A small self-supervised image encoder, trained from scratch: 32-pixel images.
Rows from block 4 of a small self-supervised image encoder, named by matrix and row number. Rows with one number belong to one neuron. Each number is 50 + 15 x the weight over its row's rms, rounded and kept within 0 to 99. All counts start at 0.
After each neuron's rows are labels from the 100 images, of 14976, where the neuron reaches its highest value: "strongest on" is what is common among them. Only what is clearly more common there than usual is listed. The data: photos of plants and fungi (iNaturalist).
# fc1: MLP up (model.blocks.4.mlp.fc1.weight, 512x128), inputs 0-63
# fc2: MLP down (model.blocks.4.mlp.fc2.weight, 128x512, transposed), outputs 0-63

fc1.423:37 46 79 54 55 65 43 47 44 62 43 61 33 63 35 72 28 73 33 71 61 69 45 58 57 56 61 14 52 49 92 51 63 58 65 40 36 49 36 51 43 51 40 47 77 55 52 51 63 68 46 46 41 24 46 68 30 64 67 52 21 40 62 34
fc2.423:52 50 22 57 66 00 52 45 50 45 57 62 41 47 45 62 56 59 43 50 64 48 30 37 61 50 63 64 44 46 16 48 46 45 42 68 63 54 38 38 59 44 59 57 43 27 46 45 49 53 46 77 40 70 51 37 55 34 30 52 36 52 44 61
strongest on: class Liliopsida

fc1.148:56 15 59 58 42 55 29 31 55 71 55 50 64 28 44 71 63 41 47 71 50 77 57 59 24 57 38 41 56 23 72 74 37 52 52 47 58 75 73 29 40 40 56 32 35 57 67 58 51 64 50 38 30 53 44 70 27 61 62 40 28 33 26 54
fc2.148:25 41 51 40 56 27 67 57 54 30 61 59 37 19 51 38 48 57 64 51 61 35 33 49 54 70 57 44 57 44 34 66 55 57 66 37 35 59 53 69 43 57 84 64 64 80 28 24 59 57 64 39 58 61 34 72 41 59 35 69 31 51 41 52
strongest on: class Liliopsida

fc1.197:62 17 66 64 65 52 40 65 67 78 37 46 63 84 40 45 50 31 46 60 69 56 52 66 40 61 57 38 18 28 53 48 35 33 51 33 56 83 36 35 68 48 66 64 50 50 41 52 39 54 42 37 72 58 45 57 76 18 40 43 39 63 31 30
fc2.197:52 60 29 29 63 39 50 52 31 40 60 11 73 36 50 64 35 48 52 52 57 47 53 39 48 41 46 57 47 58 45 74 48 71 25 59 69 41 67 65 43 50 55 56 49 56 60 36 47 38 63 57 41 52 44 80 24 37 58 48 40 44 56 57
strongest on: class Liliopsida

fc1.433:51 55 71 44 57 47 34 62 44 70 63 50 59 62 41 44 52 25 15 44 71 39 40 78 74 54 46 71 43 57 52 41 31 35 73 47 52 61 59 31 41 59 57 32 35 59 60 65 33 65 28 79 88 62 29 52 58 41 69 51 49 50 52 38
fc2.433:61 69 69 44 31 53 51 44 31 59 58 45 62 27 29 66 54 47 64 46 35 19 49 44 41 48 67 32 68 57 68 71 65 44 40 39 48 47 50 22 41 61 53 79 62 57 55 50 62 68 44 26 66 62 28 29 45 44 54 17 57 32 11 33
strongest on: class Liliopsida

fc1.198:34 66 21 70 54 63 48 32 40 75 57 66 87 41 42 74 12 40 69 38 71 49 24 47 54 35 51 35 51 60 50 49 55 88 30 61 41 54 68 42 58 41 51 42 57 59 44 53 44 36 63 48 42 70 48 47 69 27 49 67 52 29 55 37
fc2.198:65 36 35 65 67 56 55 53 46 48 51 50 76 84 30 48 32 37 69 73 69 54 32 41 55 35 59 58 55 46 56 69 53 42 50 20 65 56 53 81 60 56 35 68 57 44 71 28 63 59 45 54 67 42 64 68 65 45 61 54 25 64 29 40
strongest on: order Asparagales; family: Asparagaceae; text has "yucca"

fc1.313:42 50 64 57 79 35 38 23 52 56 10 30 64 52 38 65 69 56 32 61 44 23 45 68 22 55 31 33 38 42 55 61 90 46 49 48 76 62 39 71 64 34 41 45 69 52 70 43 44 57 26 54 68 29 52 44 62 24 37 55 48 65 54 48
fc2.313:80 36 43 38 49 44 62 44 43 47 48 47 48 74 65 50 49 55 59 36 30 51 49 68 82 47 72 52 35 36 59 36 35 48 75 72 31 55 43 38 38 55 34 40 46 48 29 55 85 64 09 38 53 70 82 73 41 25 37 51 58 65 55 46
strongest on: class Liliopsida; order Asparagales

fc1.342:42 49 63 55 54 70 45 46 62 56 19 60 62 58 40 45 47 81 43 41 54 45 50 45 56 24 69 46 22 34 47 65 32 60 27 32 19 76 70 30 59 53 22 52 58 31 49 34 31 54 63 64 45 75 30 78 43 60 35 83 67 58 54 56
fc2.342:69 32 45 54 56 48 98 70 76 49 61 23 28 53 46 46 70 44 52 44 65 48 51 73 32 48 45 45 63 49 54 43 38 41 33 60 42 33 41 66 47 52 59 69 48 26 55 46 38 37 53 61 53 54 65 51 63 41 64 45 46 42 36 53
strongest on: class Liliopsida

fc1.246:45 70 80 54 69 24 61 35 62 78 73 43 49 31 24 59 31 29 39 21 81 02 69 77 55 72 69 53 36 57 43 56 78 42 56 54 75 37 33 38 52 42 47 53 44 48 61 40 56 73 49 43 58 79 34 33 57 42 20 60 63 60 62 57
fc2.246:60 46 55 63 39 53 65 72 43 68 36 29 58 50 68 40 41 69 55 38 59 55 39 64 37 25 61 59 61 57 60 40 42 35 50 19 47 60 62 42 46 31 40 45 44 53 71 40 54 76 60 26 74 50 41 16 51 39 87 53 45 53 51 66
strongest on: class Liliopsida

fc1.346:23 78 55 60 56 35 40 24 25 71 47 22 43 48 64 42 34 47 57 59 45 63 32 45 60 42 54 63 57 45 74 54 32 64 57 46 75 45 44 62 11 20 41 41 50 71 49 40 34 58 34 59 56 52 39 36 38 51 76 52 61 50 41 48
fc2.346:53 52 44 49 37 70 64 46 44 51 77 63 53 20 25 77 43 67 51 61 34 78 36 63 38 64 46 60 56 45 54 57 37 47 44 28 42 56 42 30 56 31 52 58 52 45 50 50 50 26 29 15 58 33 35 36 69 70 63 66 44 59 38 38
strongest on: class Liliopsida

fc1.495:46 28 58 52 19 50 71 47 39 52 36 69 55 47 23 58 58 56 63 66 34 51 49 48 48 21 34 68 16 35 64 25 46 66 53 54 27 59 34 59 55 54 48 40 42 32 53 65 49 44 53 34 51 59 38 35 49 43 51 63 45 75 87 36
fc2.495:41 56 43 39 84 55 56 57 44 47 57 45 20 49 79 68 58 50 47 44 40 45 38 35 54 55 32 48 63 46 55 48 33 27 62 55 43 44 68 40 21 62 32 68 72 40 73 52 41 58 45 24 52 26 75 40 55 61 37 39 54 77 33 58
strongest on: class Liliopsida